config = dict(
    arch='unet',
    model='class-conditioned image flow-matching model',
    dataset='photos of arthropod specimens (BIOSCAN-5M)',
    train_examples=195000,
    image_size=48,
    horizontal_flip=True,
    conditioning='class',
    objective='flow_matching',
    cond_dim=128,
    targets=['order'],
    num_classes=18,
    cond_dropout=0.2,
    logit_normal_time=True,
    norm='groupnorm',
    activation='silu',
    weight_standardization=False,
    pixel_unshuffle=2,
    widths=[64, 128, 192],
    blocks_per_level=2,
    scale_shift_norm=True,
    attention=True,
    upsampling='pixel_shuffle',
    init='torch_default',
    residual_init='none',
    optimizer='adamw',
    lr=0.0016,
    beta1=0.85,
    beta2=0.999,
    eps=1e-08,
    grad_clip=1.0,
    steps=22100,
    batch_size=256,
    epochs=29.0,
    lr_schedule='cosine',
    final_lr_fraction=0.1,
    warmup_steps=4420,
    weight_decay=0.04,
)
Rows from block 5, named by matrix and row number. Each number is 500 + 40 x the weight over its row's rms, rounded and kept within 0 to 999. All counts start at 0. Numbers have three digits each. After the name is the row's rms in percent of the matrix's.
# emb: conditioning projection (model.mid.0.emb.weight, 384x128), inputs 0-42
emb.93 102:542545482424487418489497433474536549476471485489487536542482480459454494522501484529549553481540516516526490509559503521455526414
emb.94 105:503507442600481448504516567469575455462575531530492538522463534502553481488544502499473504515482532542546446486454453547539538542
emb.95 129:451479481365474508464544484454465490496525562514448528471452555515562457489531455524505466476512460517522464485458495554567497556
emb.96 133:516531479449454545453540458473505489466524524494425500472454585458556445438529480527482455491480538548530484448451454497528505566
emb.97 110:497479441511471488458549564444570505430553543504482536484447543486544444517568464527501476476543506557551443501488449554496558519
emb.98 066:469512471489429513450546471482490542466550501558441492461451543515515473461538463561407482541508554488557451532445450548471503527
emb.99 147:579519486471507437508475496502552535487486439476536509484533466526418532557488507498487559501597490491495501531598515513476500410
emb.100 096:472500486548484539477542540450502481473543565525454487522449566502548455429537478516444415494420478522522473479420447501564528551
emb.101 155:483495468474456501449546473440530494453532552532450535494440543449562432489553460548501453497494540549547447534449438536503549544
emb.102 069:500551479510453490469515434446536565443480453510516476575460534461507468519545469541451432547494506508517458518490447523514520522
emb.103 130:479487481470471559447538514451461470457517558507453504486434583453559441426516454546487482474483507526519465482452444515529535568
emb.104 102:475448502488468569484552482484506489501533564519441505455454553477577445457529470540550445496456486503546494519441421519560495566
emb.105 168:505545512517520500476503472526450482522477428528445461491550479504437521554456505491521562499568527463451520547563511451476492447
emb.106 109:459567461529462477447561417451502508443518484569440487523460552450528457525532475548545525553527578539550464552485472519475540500
emb.107 083:469502500460440527455553491471498493462570517542410481464458569462569440493536478542455468461508509524520466485443447520518502554
emb.108 077:526504529459473560498478506456414464501573561530441508425485542510567483471511468508550433486469520494516488484481486480566511558
emb.109 110:471510476535451558465554513456491501456518530526468485480443575468565443454508467518486427503427496552522496470464453510503507562
emb.110 091:489463457507455485482533492449525480459572542552462529478445531485552472514541470492472440462527490528554464538453448550484503559
emb.111 077:481520527491479591447526444501479494445493506504478442567465553459549457427495482503490426494451504540491529473437478462523506543
emb.112 072:449516469451445547458516471470509449449515492564443469543426574429552452505505490509497442482496500550537475507468434503471508530
emb.113 111:521522471542473527468537464466507456452545535519455500492436569504570452431521469528467437496469526542537470510447466506559526560
emb.114 140:517540491479500445489501449507579538474473448484537471577502486480448508537517516496513526567505540532511480488522513521412509400
emb.115 091:486543471472484553452546490459478458466555511540455489438470561466576441446513481530497421469479517533508484485479485511541506577
emb.116 144:488507476450461511446554499458504476458559562521444538482439532488554456471553472529511478466502536561540470505449476533522540560
emb.117 086:528555495520478534438528426461498550434518502502464510492459572404533458476511503520511442499487539543503502472458450498513519517
emb.118 124:489469486479451528476528531468490493483555555528455537470458538526546440477530449532389421511450487504533479546458487529484527547
emb.119 162:481504449488457488457541498449557487457529537528469533556447535479546458518568447543532485507516525560552437522466458566474555531
emb.120 108:478529461455459469457564443475556541453541486519486524551446545445540465505550462516500480525535518576554475500487434548455531518
emb.121 142:496476482509453536462545540464521472470562560560427492461455559503567443470542454500513457473504534520546468518444490531518517554
emb.122 116:468538450523453512435571479455485515437546523541472496496456537446528455529545450531475469529457509552534472505486427539511568520
emb.123 081:471466461460435515454529500467502517453534554506481526513452561448567431451549467540454464502518531545522463473460470539483530552
emb.124 083:468536482396451489447546390446531554451481480501463486558463523445538474508543466520546550504581522547540484503478498513455511520
emb.125 089:438507490532483589477509463495462497497486529537456423514476554476536456471489470526493420483407496506501517461438452475541482559
emb.126 080:436497455484447441449517459464563462475498486559433488561479521448538450537535497484524515476499547522525430581462500488414550508
emb.127 105:452558516520452578484528393502467499491500477518444448540473560460526468438491491518450437500443513526494532504441443446507495529
emb.128 087:466526539458489591467549463501476432497481503518442471470485574470547460435471490511497445449496501530478525474463495445510460552
emb.129 090:479487468529454550444511473444515475447564529514482453535471546480563441494535499521473432516425527528542491486426478506536537578
emb.130 095:456528482518473518455553520463483470487537553524449492501447544505558447498542450539476483509450509499558464554445479500507521557
emb.131 099:453473518522477579478541504476497460510560577517438454530459560484579481448504493515485413490424504487534486490450488499498505571
emb.132 084:496567468595491538481523430467522498442528523504449450557447545487539445463516466515493460536434530530527469508445444513515514529
emb.133 094:450530474429450509421540464468497510458518488534450493520453563450544452523529450548462427526484515526521451521493470509442530545
emb.134 095:483450493532487513463491556463485437488542562532492492494462535491563471454507474497436428494449495476526482513438507501541518556
emb.135 096:501504521552464578463540503480447495482545516510484476486464558477555438439500455536456385514416505510502495498454442492563504571
emb.136 096:476466460416437505461538493460549500469528542517412522516452532432565435471527469503444459473494494538530467500416469515473517558
emb.137 113:557536507506504453517458462492526553505473434523585485464528466508438524521503480481512465534525499465489494471574518525482499406
emb.138 146:500499484513456531454498546458505501466535526536480506446452551485560445493513444536377429486437507484539450528454486525467512557
emb.139 114:476499452495479479457544488466528492455542564512485550523447560500558466482557449523453484526523532538542438537449450557518546555
emb.140 086:437495503483469537468544465476492481451493563527444490550467544443523452416525472518473443491433537548519519492448446495473508518
emb.141 089:495479480463508396495469445487550533473490455501522501568533471507430539543513505513498577510632475505499489510565513523503500434
emb.142 117:520517509493476574485498474477476475500528521490440469467455562502571473427497500496442373479473503503504502457446474485556493573
emb.143 098:440523506534480565471519437467481495474505521526482509550441571444554459481501454557478430520447503529528489505445436485492510571
emb.144 113:477497470476428519446568500446496505429539534516466510509429566454559445516542462540445442538458516544535467509458455541485553550
emb.145 113:488532480477478566476537443484469471476528554496430481467468580478544468436500458532535436504455517537518502483448458484576497558
emb.146 107:466532491531468566449526450467499480467528516537454447535474577487553469448515472499481390501456495524504491477444481471528504563
emb.147 077:473498458434461484450535396473518558451491522498486523552437528468502451498552470545485456572448550547536484546466437538459533528
emb.148 081:473406497497517529474539575486537472458521565523499558472442557419576457466537486534533431451471466489546456538424466503460529543
emb.149 150:470512480464437542469553444470498523441523505506469504518450574431544439451531450536474441511452508562523494471469429516497514555
emb.150 132:461523487551457571457556485483499477477520520483458485550461566470542461452533464521480452532414500560523500464430453500527521561
emb.151 090:459466466493485526466553497475510447492531565498455522521456555465570460474554478547441425511462483542543490505420441502513509578
emb.152 121:475503469489453496468542489452559486444556538523469532538426530480548445520564465533493493498501511564566457530466444552465551547
emb.153 081:472529459458466502435521450453504511440514528520451496512451573466516430511540460510454486527421503552527460497471452510514554528
emb.154 127:478477450486474494454562505448537447469558578524438534488448537468569466483563463513507495482550513528562458556444459529513519557
emb.155 101:476486540546528591524511567501469415514501554502416478479478543505536480433490508500549469433489463519507541453453496459533474549
emb.156 103:463495465495459532457573457449547531456522540505431536535450573434538459481543475520470468481472500543547464517431424508509530566
emb.157 102:470498501470467535449568484473520464491530552537418472510434556451569449486534461514544481485503556541545475514454454489499522569
emb.158 082:503458484471468497466533587481577437473546548508467538431447529523550467501549484500470490421523469513567444507452532525501521558
emb.159 091:482479514440472575471542455472483481459515547476452486472463544440543454412496484499487417442445508513505509442454462469507498566
emb.160 112:427496490421462547458556465461478501456527519533465491553461544447568455471522464539441429501432533546530472512434465519459510570
emb.161 100:488470533464473550482525514510490397511552548532415442465473549519541485462492537493496450409519500520510508492457531476535484550
emb.162 078:484469465572466528487525542469484484475591551517464544582456538513529474480551491494465453504520464520528479555476463540503521578
emb.163 083:460537477536457541442517470484489477454494464557436417547457554475546442530519462526469470510498518488492470499487483486478523533
emb.164 162:475542484464452541442551455460502491438526510533432469495442556458546435484520461539509462522496544561536485476463443504515535536
emb.165 093:482527504460501588496528419498499480483493502503435451469473576457545484424486489504528385477465477532505528449460462457560511539
emb.166 134:482493472492427549474539437469502535453529511511450488515428565451548441469528462521479444517456515568525503490449455520516531548
emb.167 147:472537459464447482444553429464553527450526482508468500583452562439513442504556476550485493552507543583534474498475436534456540516
emb.168 096:494511458470469505475539475459509539446534504463419565490459536509535442464535444539432503487564500582508471473529479545548526523
emb.169 077:460496502502443565443539508456497460480543520526472498527458535453560433498530467532470440479421518527541504509449460521480534561
emb.170 089:525475485485466579448515462464524466458518540520430485497450551491546459441505458498512436470478483561503499434455466512495481542
emb.171 081:489493450518477448435518586463545430474559522564479516471480497488541481592533509502452544457592533524548434567487511538418553502
emb.172 142:465427470411462509473545477446530502469558582521437526483441533481574446495553457517486469465473511505542460523445473541489518557
emb.173 129:486505459504455522475513484463517510460539575500481530493440561458553438463535458542494430513457525527544467495457443525551544566
emb.174 098:483510511518478585468511503481423448492529550523490484479474563446557464434481497529480399504408495486520491448429456476554510559
emb.175 145:537508462512477516466524558450511464479561563513460525422463533501564460443543457533500438493486502518537452489443481544564523570
emb.176 097:475510465494473527461550511460533483439531548489443500524446575430569461476540466522491496517470513561547498491428437524466517545
emb.177 090:479499444462437459460541499462539528431545535531506557501443551452557427495539455541455510525498508557555449518475473565543570553
emb.178 081:462462467411467468441539496478572506434503527506487567524437541437538443496548520534489504443574488550561473504460446540482546508
emb.179 091:480516465474468508446536489456534478471541529490480519530449571495576460492563466540493437528496569534552453542430462518497538566
emb.180 111:478524486434457569442544445459474473453504532520422478496439555463560452455519467530471431475493509550512488484456438480505497554
emb.181 119:487503488481459523470554448477547477466549546518423487495455562477571453472552444531548466489486531546536480513440448517492507552
emb.182 112:455465480439452509465568499461532453443539558530426524509451543442577430495528455532517491446518516563542448515455463539481521553
emb.183 131:552495479488525441485467507511523528490479455517546523483526450530425546569496483501498550518588514467475494531609523494487511408
emb.184 106:506514470455453507467540492440473470468551555543432537475433559460577448469534454526486485500538545524547466486446452530531527569
emb.185 101:462499486500465519467576467459526486464534517476453497580454555455540453472546462540504486515506530598536497501439451503462523538
emb.186 083:427530512475435563469520397467519471485502481504425437555483579441536468466514506489478400504486530525495509486451443478522499535
emb.187 085:563518460521458550458513463473503488446547507514490514551475539478521456485533460538403399528490487531531462525510461523517515541
emb.188 139:474544476453469523443537420441498489443523521542446467531440555448559443494514438535490466521464545524527451523461456517498535545
emb.189 108:427491462513450511490527468463515466472572538552480483528451554494571459497558462500440469498446476524546469533433462521480525563
emb.190 110:472495489495471517472549482479530482463533535482441535527435572458554459439545484523502456460494513551542468503430439513536521567
emb.191 130:467491475491475483480569512479593455487547536486464530543454544436554455493552476513490510471527480579543472489420425525484521563
emb.192 091:483490545455521495560491516567487526550450452469533561531551447451437538524467558474556548499532505511458549481531511462401465450
emb.193 072:510459502493529476544453551531511530543482452483509494403541452490470543550453534456523543468501429464461530501562547493458464466
emb.194 083:596497533510570462528437509530528520515472451442556490460533430563430558513475524482569551502571460448472509519543545482544489418
emb.195 045:536487500524500491529533469531584588468417454491542514570510503446426491542494505520444568544513503518504513541506472530478531458
emb.196 080:508468505369540460564500492527495457541476525492506506470565462517450568525484555450557518461605455462447531483538559484528464450
emb.197 083:538530562517579516562473463556468489561462476468540492496542445577465560449442539495591505502457495472482556487521525451522476445
emb.198 079:525478553457529480531448498530490522533433463488557547560565449493427555528472501487557508476544485488440524485574536487453460438
emb.199 131:554519540515559487532480523553489472529467460465550494474560463555446558499463552462544507479542454488465553482560526479534471461
emb.200 161:549468552469555491537468504553473537553459460480558528458563442526451567520464535475540533494533464453468533519558528480498463440
emb.201 065:482404510535470544523528569511512507511558526541476453443484529499555483525474520470484460479477491512505526473470481480491487544
emb.202 097:538488498511564459553450530525495530505450472424560560514529459522454547481486496503474541509526457466470513508559507517517493444
emb.203 088:475506500520526419516471542537524478527489469501527493507530440562463549540487527488481578517509493473487492533552570484405490446
emb.204 051:502507477461541450566479415513547546492486472475573564649477521527490502455521510558452519501562536509498500538497469480495498449
emb.205 054:464476514486515561493494482546531545525490464498485520522474500502503527475457510501443485601514484540458557489476479465416488493
emb.206 082:535504512528529491502466508506457509508443449481575504473538468555434526545481500484524495518498475451452503507583534482495516428
emb.207 055:487440467485524514496482553508474534523484575457525518459506482482521507464490500510513364461411442478470517443477514504639501513
emb.208 053:546488542549501504548432528510525586509532518498581547523501459561449533490504514492470481485486467433515550484517546496502470453
emb.209 120:469507543469545503537458447530435516545439428476565482514566455482429551506439522490539502532469481472438532495566515481492490436
emb.210 066:461473527535444551473524446495508462512502464547444412527497514508540475462499537446442415495446501514495526519481523408467465518
emb.211 085:504528521499514493489477486495468526503466415502537469502542456495408532562452488499466534494495501467471522487594555483479519403
emb.212 069:479508503514486515516495466527521468546533535496441461458506519520537492442486542419388411447501514464467517407477568494528455510
emb.213 044:478462465436520496575498552499503533552489509458473576483480451461435479495468495534474607558490535467477504520507497517514505502
emb.214 060:508546532504524529521483523532478489550459449487523469462527483511446543509435541464469536514519431488472562477554516465489490467
emb.215 053:479505501441522518553515452498487501500425408474538516593528459453447556545474541508489538487542536510483516491530551473404473440
emb.216 089:528532517547548503534466459536480518522435437454570500511549454506442551476448550494544572515547492503473524481536511483532469441
emb.217 068:469488535559532542546475498561497544515462447455530490531555473498440549510480542503430496530409472487453560461499482470509456458
emb.218 201:518486536525554495545473515543472496551454462473549478510553433539435549507454541461570546507509469484461544486548538474493478450
emb.219 067:528480505511551407546464555524524480528454480490539499456577426525439527478479541498531571510595480442462484477567552494532473432
emb.220 096:548495527514558468531463481538492511542416454457572492512544429515431545511448506474554544511525489481473527500570546475496484407
emb.221 110:512532546564543504555467481542464526562439452460575502509554446522441551497460534475515526540471459450458538459548515458560486447
emb.222 107:513489526486563484574441506545430497541453505462529507447561446535454569493471537467552509488533460427444525471573532491523452448
emb.223 125:507513502486526472509440466498466547511455432490590487477536438527422525551473490503489496538440493444481499522564527521487494424
emb.224 134:510479522502548475554449528550476518543462474465586501484562422512423555521461539494531544520499486455463527496546552495527475440
emb.225 061:500478561526523571538480467535456536559439459501525421481548472549440517503463513455561507523506485469460548489525541470515456463
emb.226 128:546542536494564503513481469552500481536439429480531466465546472522430567493447550470550537472535470473446550491564555466539469445
emb.227 095:544483519518538491530487507548535506531455455463553466518557457511424540525478539491508546512504491468486536470540481468487477450
emb.228 114:574505539543574482531473484533476547515446456441566489483562445521430541480451530497562537506526482477458535473552520479532475440
emb.229 057:536523501508571489541459462530519523503448469531538502555567425529433561525468526503555542503566519500475515535556541529494457434
emb.230 096:507502534495551471518471515520494502516445434488528450569549464506430551564468550453563559494520501498446531493560523468457487411
emb.231 101:520505531504541446552467516534486537522466442476608526530533441565441555516490521479490541512530469479479526504558543492493485418
emb.232 090:504493519428557468533459502523495530528447492485510506498531431472437560478473539521513578462521480460483526530521533470451456417
emb.233 115:535507537505552508562464478555450509518467440466555481540541450530428546497463537464548512550468461490445540503553528479499479444
emb.234 080:502513514476523511532453503543435529514447445486558501463533451473426557477462541510572536517497485465460519488564549467497490428
emb.235 126:556509542531553485537457515540486501535471441458566482512545432567436546522459536481544548514545498478470534507568532480532459425
emb.236 069:505512537537539478531478546537460526536462431454507477552526476548430564549441543483505583511552473450486510512552514479520486412
emb.237 059:493488511556525535529487508569432503540490512512581502506560445523501533531479503505606552551535501444486546535491519480599470474
emb.238 058:525481534553512490530463535558529470537486473532565561526522451546467568553493514478495585478614480477501532527554536521486509445
emb.239 091:494494542573548523522472540564498494513443445471586477545540464521431539523475530465512521503513474477465555469566503476448493451
emb.240 073:573491510567553497575443509528489500556508474495574463495527478567469527491462526490533474490523479448448536519557542483591466438
emb.241 124:515518526464534483504461475529454546524437430518555483482547473504416533539470519506527476500511473455460521498581516502498492422
emb.242 082:507494496531493488510461511515505521506482397492566450504522453521418524562461505473387491549432473467465528499557492479485491435
emb.243 041:477438520479523504518464518554448538484413462473549544512515446529477552436505465526446513621471489472472502479495468454492484446
emb.244 117:505506546532556479547481500541497504565440470450571502518546435518456552512452540489510559541511487449450534517554538464508473441
emb.245 089:562501523517543465557461505513501544527483443480579486471563453522454534531462532484497495462548505454453502507560519486523489427
emb.246 050:487440484524522461523443523490441520506475454468497572559554465548479532549446511495488570440572466459462467573546564475428506481
emb.247 070:534495556504527526541483432521518513515483440497527468551561467536440538507431527438501541499478465498472556460522506472454456416
emb.248 120:520514545535550511545482498562471524538458442466565469543566438523443543547454558465511506522499499484454557526541549457473476431
emb.249 133:525497526551552476550471496553488474549453457493573508535558436564438552494471533465506540488515462464468535519541530461476465448
emb.250 069:496472549533528495507477522532481488515450490478530476488536427533424552508443528495527571530491475422445542556565548453533451457
emb.251 082:472515555417481567514515429531434484529465452483458429511538533483489518479437534451542435464454490526442544417499505474455462480
emb.252 077:515515530426534559534498483521426502533472490462497466475510521480516490454466523475534416410457458528460539433463464471542460506
emb.253 052:580458552479527541528482583504552496500519444521544528479534511481487498564470496418490561438568462525485536436503552474443497460
emb.254 110:518493535537557521545484500546468507528439453469570475510546461535438563494457531483486505542464458475446570487554529469506467439
emb.255 067:511461503515562468558483561558462501560436482459556515515546436521454556503489520493528551507569528456436495530563529497492481434
emb.256 105:530475524543538502542449550548461531536467451477586484486573463544456546512441532471478493528485468436443536494540559481504464437
emb.257 100:489516543511547487515487511524484512546454475458547470510548440524450547502461560467566544517447502477487547492514509476491504443
emb.258 059:510461530397505528485553545499474466498536568497454545451514522505530507439488498534540391447572449532487478503486523490537464541
emb.259 067:588487504513541498557461555532440519496481474469613532445533437528424536462442531492554499479511450468452523455573539508509465466
emb.260 082:540530528526546504542459488542486540526471454469598510493565456552424545487458529466496516499488475468443512497564520470519478412
emb.261 076:487497521498572517538459531516483549525411469423578561528540470485448553468450488516528530526453486495484544493526539500491501430
emb.262 074:507531500560523450521450537529508479506441477497558456517519446510450550565468532483501604539506484487479509501553517479473510412
emb.263 137:561525547557555524542451523553496505533448457479565474477566457519455553469438550468492502489479474456450544456537508454499449455
emb.264 103:506516557428553520531471478560451504554440430479551506496546447517434569524454535462511508475510461471435553490566536476500473451
emb.265 080:597522490596538439505478513529518498489456436490531485471556466586451532498475534493548541515572493483465500502557564481533460445
emb.266 064:541495534408539462534423449498517506530490472516511507473524456504454564546491490485562578444558537443450514521561564503499488430
emb.267 093:569500509523557470559484485533499514490448468470544520524535434520425552490486537464501526487572467478475512468577517476463475431
emb.268 140:575511535501544517545452517561473523544469464465558470475551450536434561471463565482547518517509482473454540452546523464526458451
emb.269 050:584510508658519504474436522492554484503482481538587482466529475544474548547485472528521527560483471454488519522519504521571536480
emb.270 092:545535513508507487506442498532489526511437401483525466518540444541412542542474507475473487491522487481470501524572551482466465410
emb.271 055:450451488530558479522487515526471478510487499500528525544532451532461558547502535509488539443521509439465489567514517435450490470
emb.272 058:474480545459520473500545491545539536463500442522506506516545453487442538516513495493545553465612491496487501517563566540383466481
emb.273 059:545511531594531527523455543549462523555486472467558453512529447515469545547483541513480534586420460464469534517549501477474505452
emb.274 064:576539536512558454505465530531517482516444458478589497479565460481446539505445512519547491486531504499444522502586487506539456430
emb.275 077:521488517494564502572480537551498489531480465446556509453552441539422570513487537511490538508550465471466517473545538490528466429
emb.276 111:521512523548500488512427502508504547540469460468562449501549453550460534508477513447429531539445488423462526471534598492502477445
emb.277 102:525502527378550492522472451529465522539446464468517471484558435512438543525454518485514545490536494464485500478541581490492461431
emb.278 072:556479532493546484568448489525468548554463478513519484517551433546454536465477537482581546506560530473473531496532570494537443471
emb.279 112:554502549551547518547500533549430506520467456482564466486553475529437537496432550470547503520479480470440560454553519460491457462
emb.280 077:562495516582567481540447578547517492497468469477544502490551475544429534455456561489548538489596451495476527496563542478545464448
emb.281 077:497477484534556423540448516490522489496474451495555529564540426549432521529487515457527583466615486477470497506574535526492499447
emb.282 098:606547520595535493547466475527507521523465454495550472486538478558452557481473536485526546563541495450455533515585503494538463431
emb.283 058:515530550452507560520522481522409549528493532449476465444489556465497485430440494537420416526414498447491529497444487458513460562
emb.284 076:574486507596528476528481571532516485543511492446585507483537447528469561496482530447498525509565480494464543494548526495551462473
emb.285 091:526508524441506498536500450544487510547423463473455456500567483493443541476457531460513513502498522466452554502521548461433458444
emb.286 101:541471548599551493535446577542517430553496474494501461462559448542461547504474574455524530488477469486463547478505555450505455477
emb.287 109:456474497380545487489469472508466533528452469529537503464544431532450532552485507501539529504514455447452511514564552504481489459
emb.288 096:539551532504529518517488448550493546494419440462515497508543469474457533504467546511498567542556506498463548441537523469485467436
emb.289 148:525509543503540488544458488545494518523449442483554491492550446519424549536463544476540556507527486493450535503570517475474492424
emb.290 075:552483507530525511510484554569485524527464463492526482418544488563448526491474554476478511558529465482450531511533522497504459422
emb.291 054:426409509368501542519500474530465498524520552470447545480511483473513513460497536473511427417503476480482514476475527527477468525
emb.292 089:537476528573548514525477522566500493534434479471581454522538435517450553503469554479547538481482441480455532514553485453513481439
emb.293 157:549490533481559498538462474544484536531444453462573506465557439505430548517448541477520506508510469443459550500565506486487474444
emb.294 057:447507543567517519547443471558489525527473432501526460601558479507438522509497544467506463497510502479460562479507523448470461485
emb.295 095:518496538484535514540486490533447525549468446475565495464545447519448558489454539478528566524535493478440567455550505471539485437
emb.296 100:565504536503571517531471488541466504523462457482572516475562450525440548504441536497587521530537485457448550504548485483568466459
emb.297 078:503561489484477512463490417482505475492495473526389437491535538515512486561476506484483502478543511463481491555553539474475511485
emb.298 146:516538542524536497549454484539448513540473441506558481495556450524440548523438520468536540521502497460463538508579542480469474431
emb.299 061:503440509487506486505490507524498514489504432504500484504504446489421551549489508501486590505590506423460506513586471506461515445
emb.300 099:566490530486556458549429553532459481554468482509534495455555438572465566502453532477595576495561496452468534507574556499533482466
emb.301 084:537508516562542503541475540560522514520432441483555465502565453539436545491470526454504514511535490494428552489533502469467454414
emb.302 094:537468511510569458555488488553526501537464446534553502494563461550438546525463545451551544488551448465443511556537546484462469429
emb.303 061:510539536490509546510537523547486539451491453523536561549508476516503510492484498515497519511613492544471551520526458484533494499
emb.304 056:521471524527569470538489581535492448534489455523536508507561460530482529566495517505571563499611500493456469507547540462512462479
emb.305 079:543539553585542504542497451560495498514466436475548463557567464509443566510439548499505503528515500506451537474514512417528457435
emb.306 066:536525509493470513519452468517507461510500489485469428467507520549507516436474517474551377498427476549483505428476551491529451487
emb.307 061:577534513488554525541478503571491513519464422505557519451554488496415535491490539503513484515583487478478531477533521494528486434
emb.308 125:551548544496547490553458459556452522549441443468573473496565429560431541521451542477562547505499500476450541483561550480548484447
emb.309 067:545534545496559473562473484542498501485438455503525544457520454503468540470474543480535518517556505451441531494551526503570471453
emb.310 124:504492547489539503538497526555474536534444424479553522557559443504438551544446526483454532494515483490437547502540533472428468448
emb.311 199:525482545474550481550468498549489508554451463464559491498553440511439554515463537476566541492534477463463535495551538475509463446
emb.312 085:479515567501553526519500470554523480547451468495548461540557480494465546500456561461508481484443475443485567494495521438485463456
emb.313 113:570516527511536476563458521532484511558465456518531468442563444552468536509457538470577527501537487445471540493541576482518454443
emb.314 067:543536557526553527537493514529412524524466471484560509494531470507441553520470508471495525564450492484472540486558484476486512458
emb.315 086:546463528507545520544453534552492533524444480452559522479537461499437567474473553488491506503482464478468531477550527493471452463
emb.316 074:476507493441538493512496417529496524489424457458584499556505447463436550491468527466563606524568501481474500500541547486498495438
emb.317 050:448448471562540528516470459484515539471463505537493466536539482505472507513460502495513488524430518442494528537504525480512453486
emb.318 085:468510514465513440517497475515502511511474441511556485559556424491451531547472517467528590524552508466476505533556550491428503428
emb.319 052:549605475483514480473516360509581552466492447467513557541466477529479516464511470530475552601561558507486503540475486482543480484
emb.320 056:545538561475556575533517498546430525490515437508525519430518506572494505505428524529498468514568495523459539497563485449516444500
emb.321 064:556482489538510454497467541496546445502457443548586494476564461522435550569506512481498590510554527466481471517561560500526498435
emb.322 078:548487528531517476582470562552480511550506489480555524481546423573456547535487507470541561523523491446498498510551550515507477467
emb.323 060:544464512511538482522431560540577495536512523501548472527556448545467554552503537471563497524520513463484496540517532533513469446
emb.324 072:572529496630532464538439506537537493499479491493581492558530433525475543513497485488606560585480507467495517534571512495501485458
emb.325 111:505522530476518495514468491516484543520454418509561484494547440519439545553475511497499503548525491457463514505569530485450491424
emb.326 063:566530524552509479543429519518532522550495441501589450552530442569446521530494504475461475489513447482451522538574533472558460442
emb.327 067:565493523579545520543453533519437550538516454479603533433519492528461554473451541530514440505483471472464532451550507504615494456
emb.328 063:510471537436504553542443447550449478540466494470493510442560437509497556449442515483459509510482464418482558475506567458563454465
emb.329 054:558528546459501548555502501502473471534521502490475517421527529540498487460468458479507369488444454501461513484507496542496477484
emb.330 117:545484537554519497530447561529498565522450437482560487482532454520438533521474496481413505519466480454448527497546552497444469442
emb.331 095:532516547479542491531478441550493528547454434464570489536547457542445557508465542486512494545491474475460534502525528461506462449
emb.332 084:501479528518563529534513513574498503535437465482534537517528458494472525501445544513590518505538485479473567504514505464483454461
emb.333 060:538456506479482555522521472514504523483453487473421408554498526494482502404496526492473436486533448511453518391473468483515450513
emb.334 075:567520537490547468560416538524497504533501471477575485451542444541453551499456536509485494496556469444447519506554540508535479446
emb.335 052:514500521561524524568468489530422556552445443451588584526520482426486557517457548549464503541490485441499526462505449493570467517
emb.336 126:523514529514527494515484485530487529530457413494576472530555466515429545543465532489494497538514494487441543516568508463479491430
emb.337 095:574520512539553469529451477525514505510468440479560468503535455574427553503469519477578547529531476499464534500583534492547494438
emb.338 055:547473489560528509507448472512502523510458430479561446520545488489421534549482547462531502540521455434447536529590516445509493435
emb.339 091:514520514479531468556467443533495575545447469438594515526557465502449538482485521496543533557451492463471540522551497492490470445
emb.340 083:522444536578552481517460624523539468519449455507602485507547458508448557533452540487541507486486470436468524508528527488442484434
emb.341 121:537493538501551522519460510546480535540440437494570486474560437513422550493455549469516504505489472457452557486550531475483446430
emb.342 110:509504531578564490526489500531512514523440447461553482555544459512426553532475532479545547540495491498457530458546518450480486417
emb.343 089:526495498523554447550482468518500530509470462464620569545556460510433558528477520501527544533544492460475501531563524512508512419
emb.344 152:511516555531560509525466504551491490533445444473562472516559442529434560523453539464517531505496487476461551490563528460477458428
emb.345 058:500495557501524515513512560551526528543447492499522499426558449592458519486450519488513582458490485518454561499543570502488441465
emb.346 120:520500529495568446516465473549514506530448465508538485521550436511442558535460543484547570498565478467461526544565541479481486445
emb.347 060:557504506694512481535502614503526470537530505530554478524476499538468509526527493512562509518536496470517516498550457493565513485
emb.348 110:511497556525548513531460486544495524523440451464540493508547444511451554508451566460472549480517468450437534501546495441490474441
emb.349 059:498468563516589485536492520551510463545467470470600468545554458491433565535491544480586551515494519496498515514508520449467477409
emb.350 061:499466525462559493498473557528542504551453474455542551496542460512484516561506516466496542484528434473500525546496503514538477480
emb.351 047:549505499484562526510488450485576519492507527490541503444525511499448497435451516458562470497563447472441542482502446455588472456
emb.352 108:483487526506549464533474494539476551513425420475561536601539442495456558567454510501492578520516496479475521529565526478425502436
emb.353 057:533526506600499530512502508526492518529541513497558476506515492520495518497516533496610508554444514494531504497525454536507550496
emb.354 063:558404501569494475577501605544532494508537477466578578521533475548437518522486527488483521558548466519479518526540502531471498485
emb.355 071:471491529481515474521504510553540500477458420516505439514536492465452526548450507496547517527579497453451512507551503467456497441
emb.356 112:529525510526555503529458493526477516513452434480551453500562440510434535532459552461568525524523495492443531484571540470509491422
emb.357 062:573495539592561497554481485536536495527470449524532479451545433537434547483466544491580501544517482452468509550543528488538471444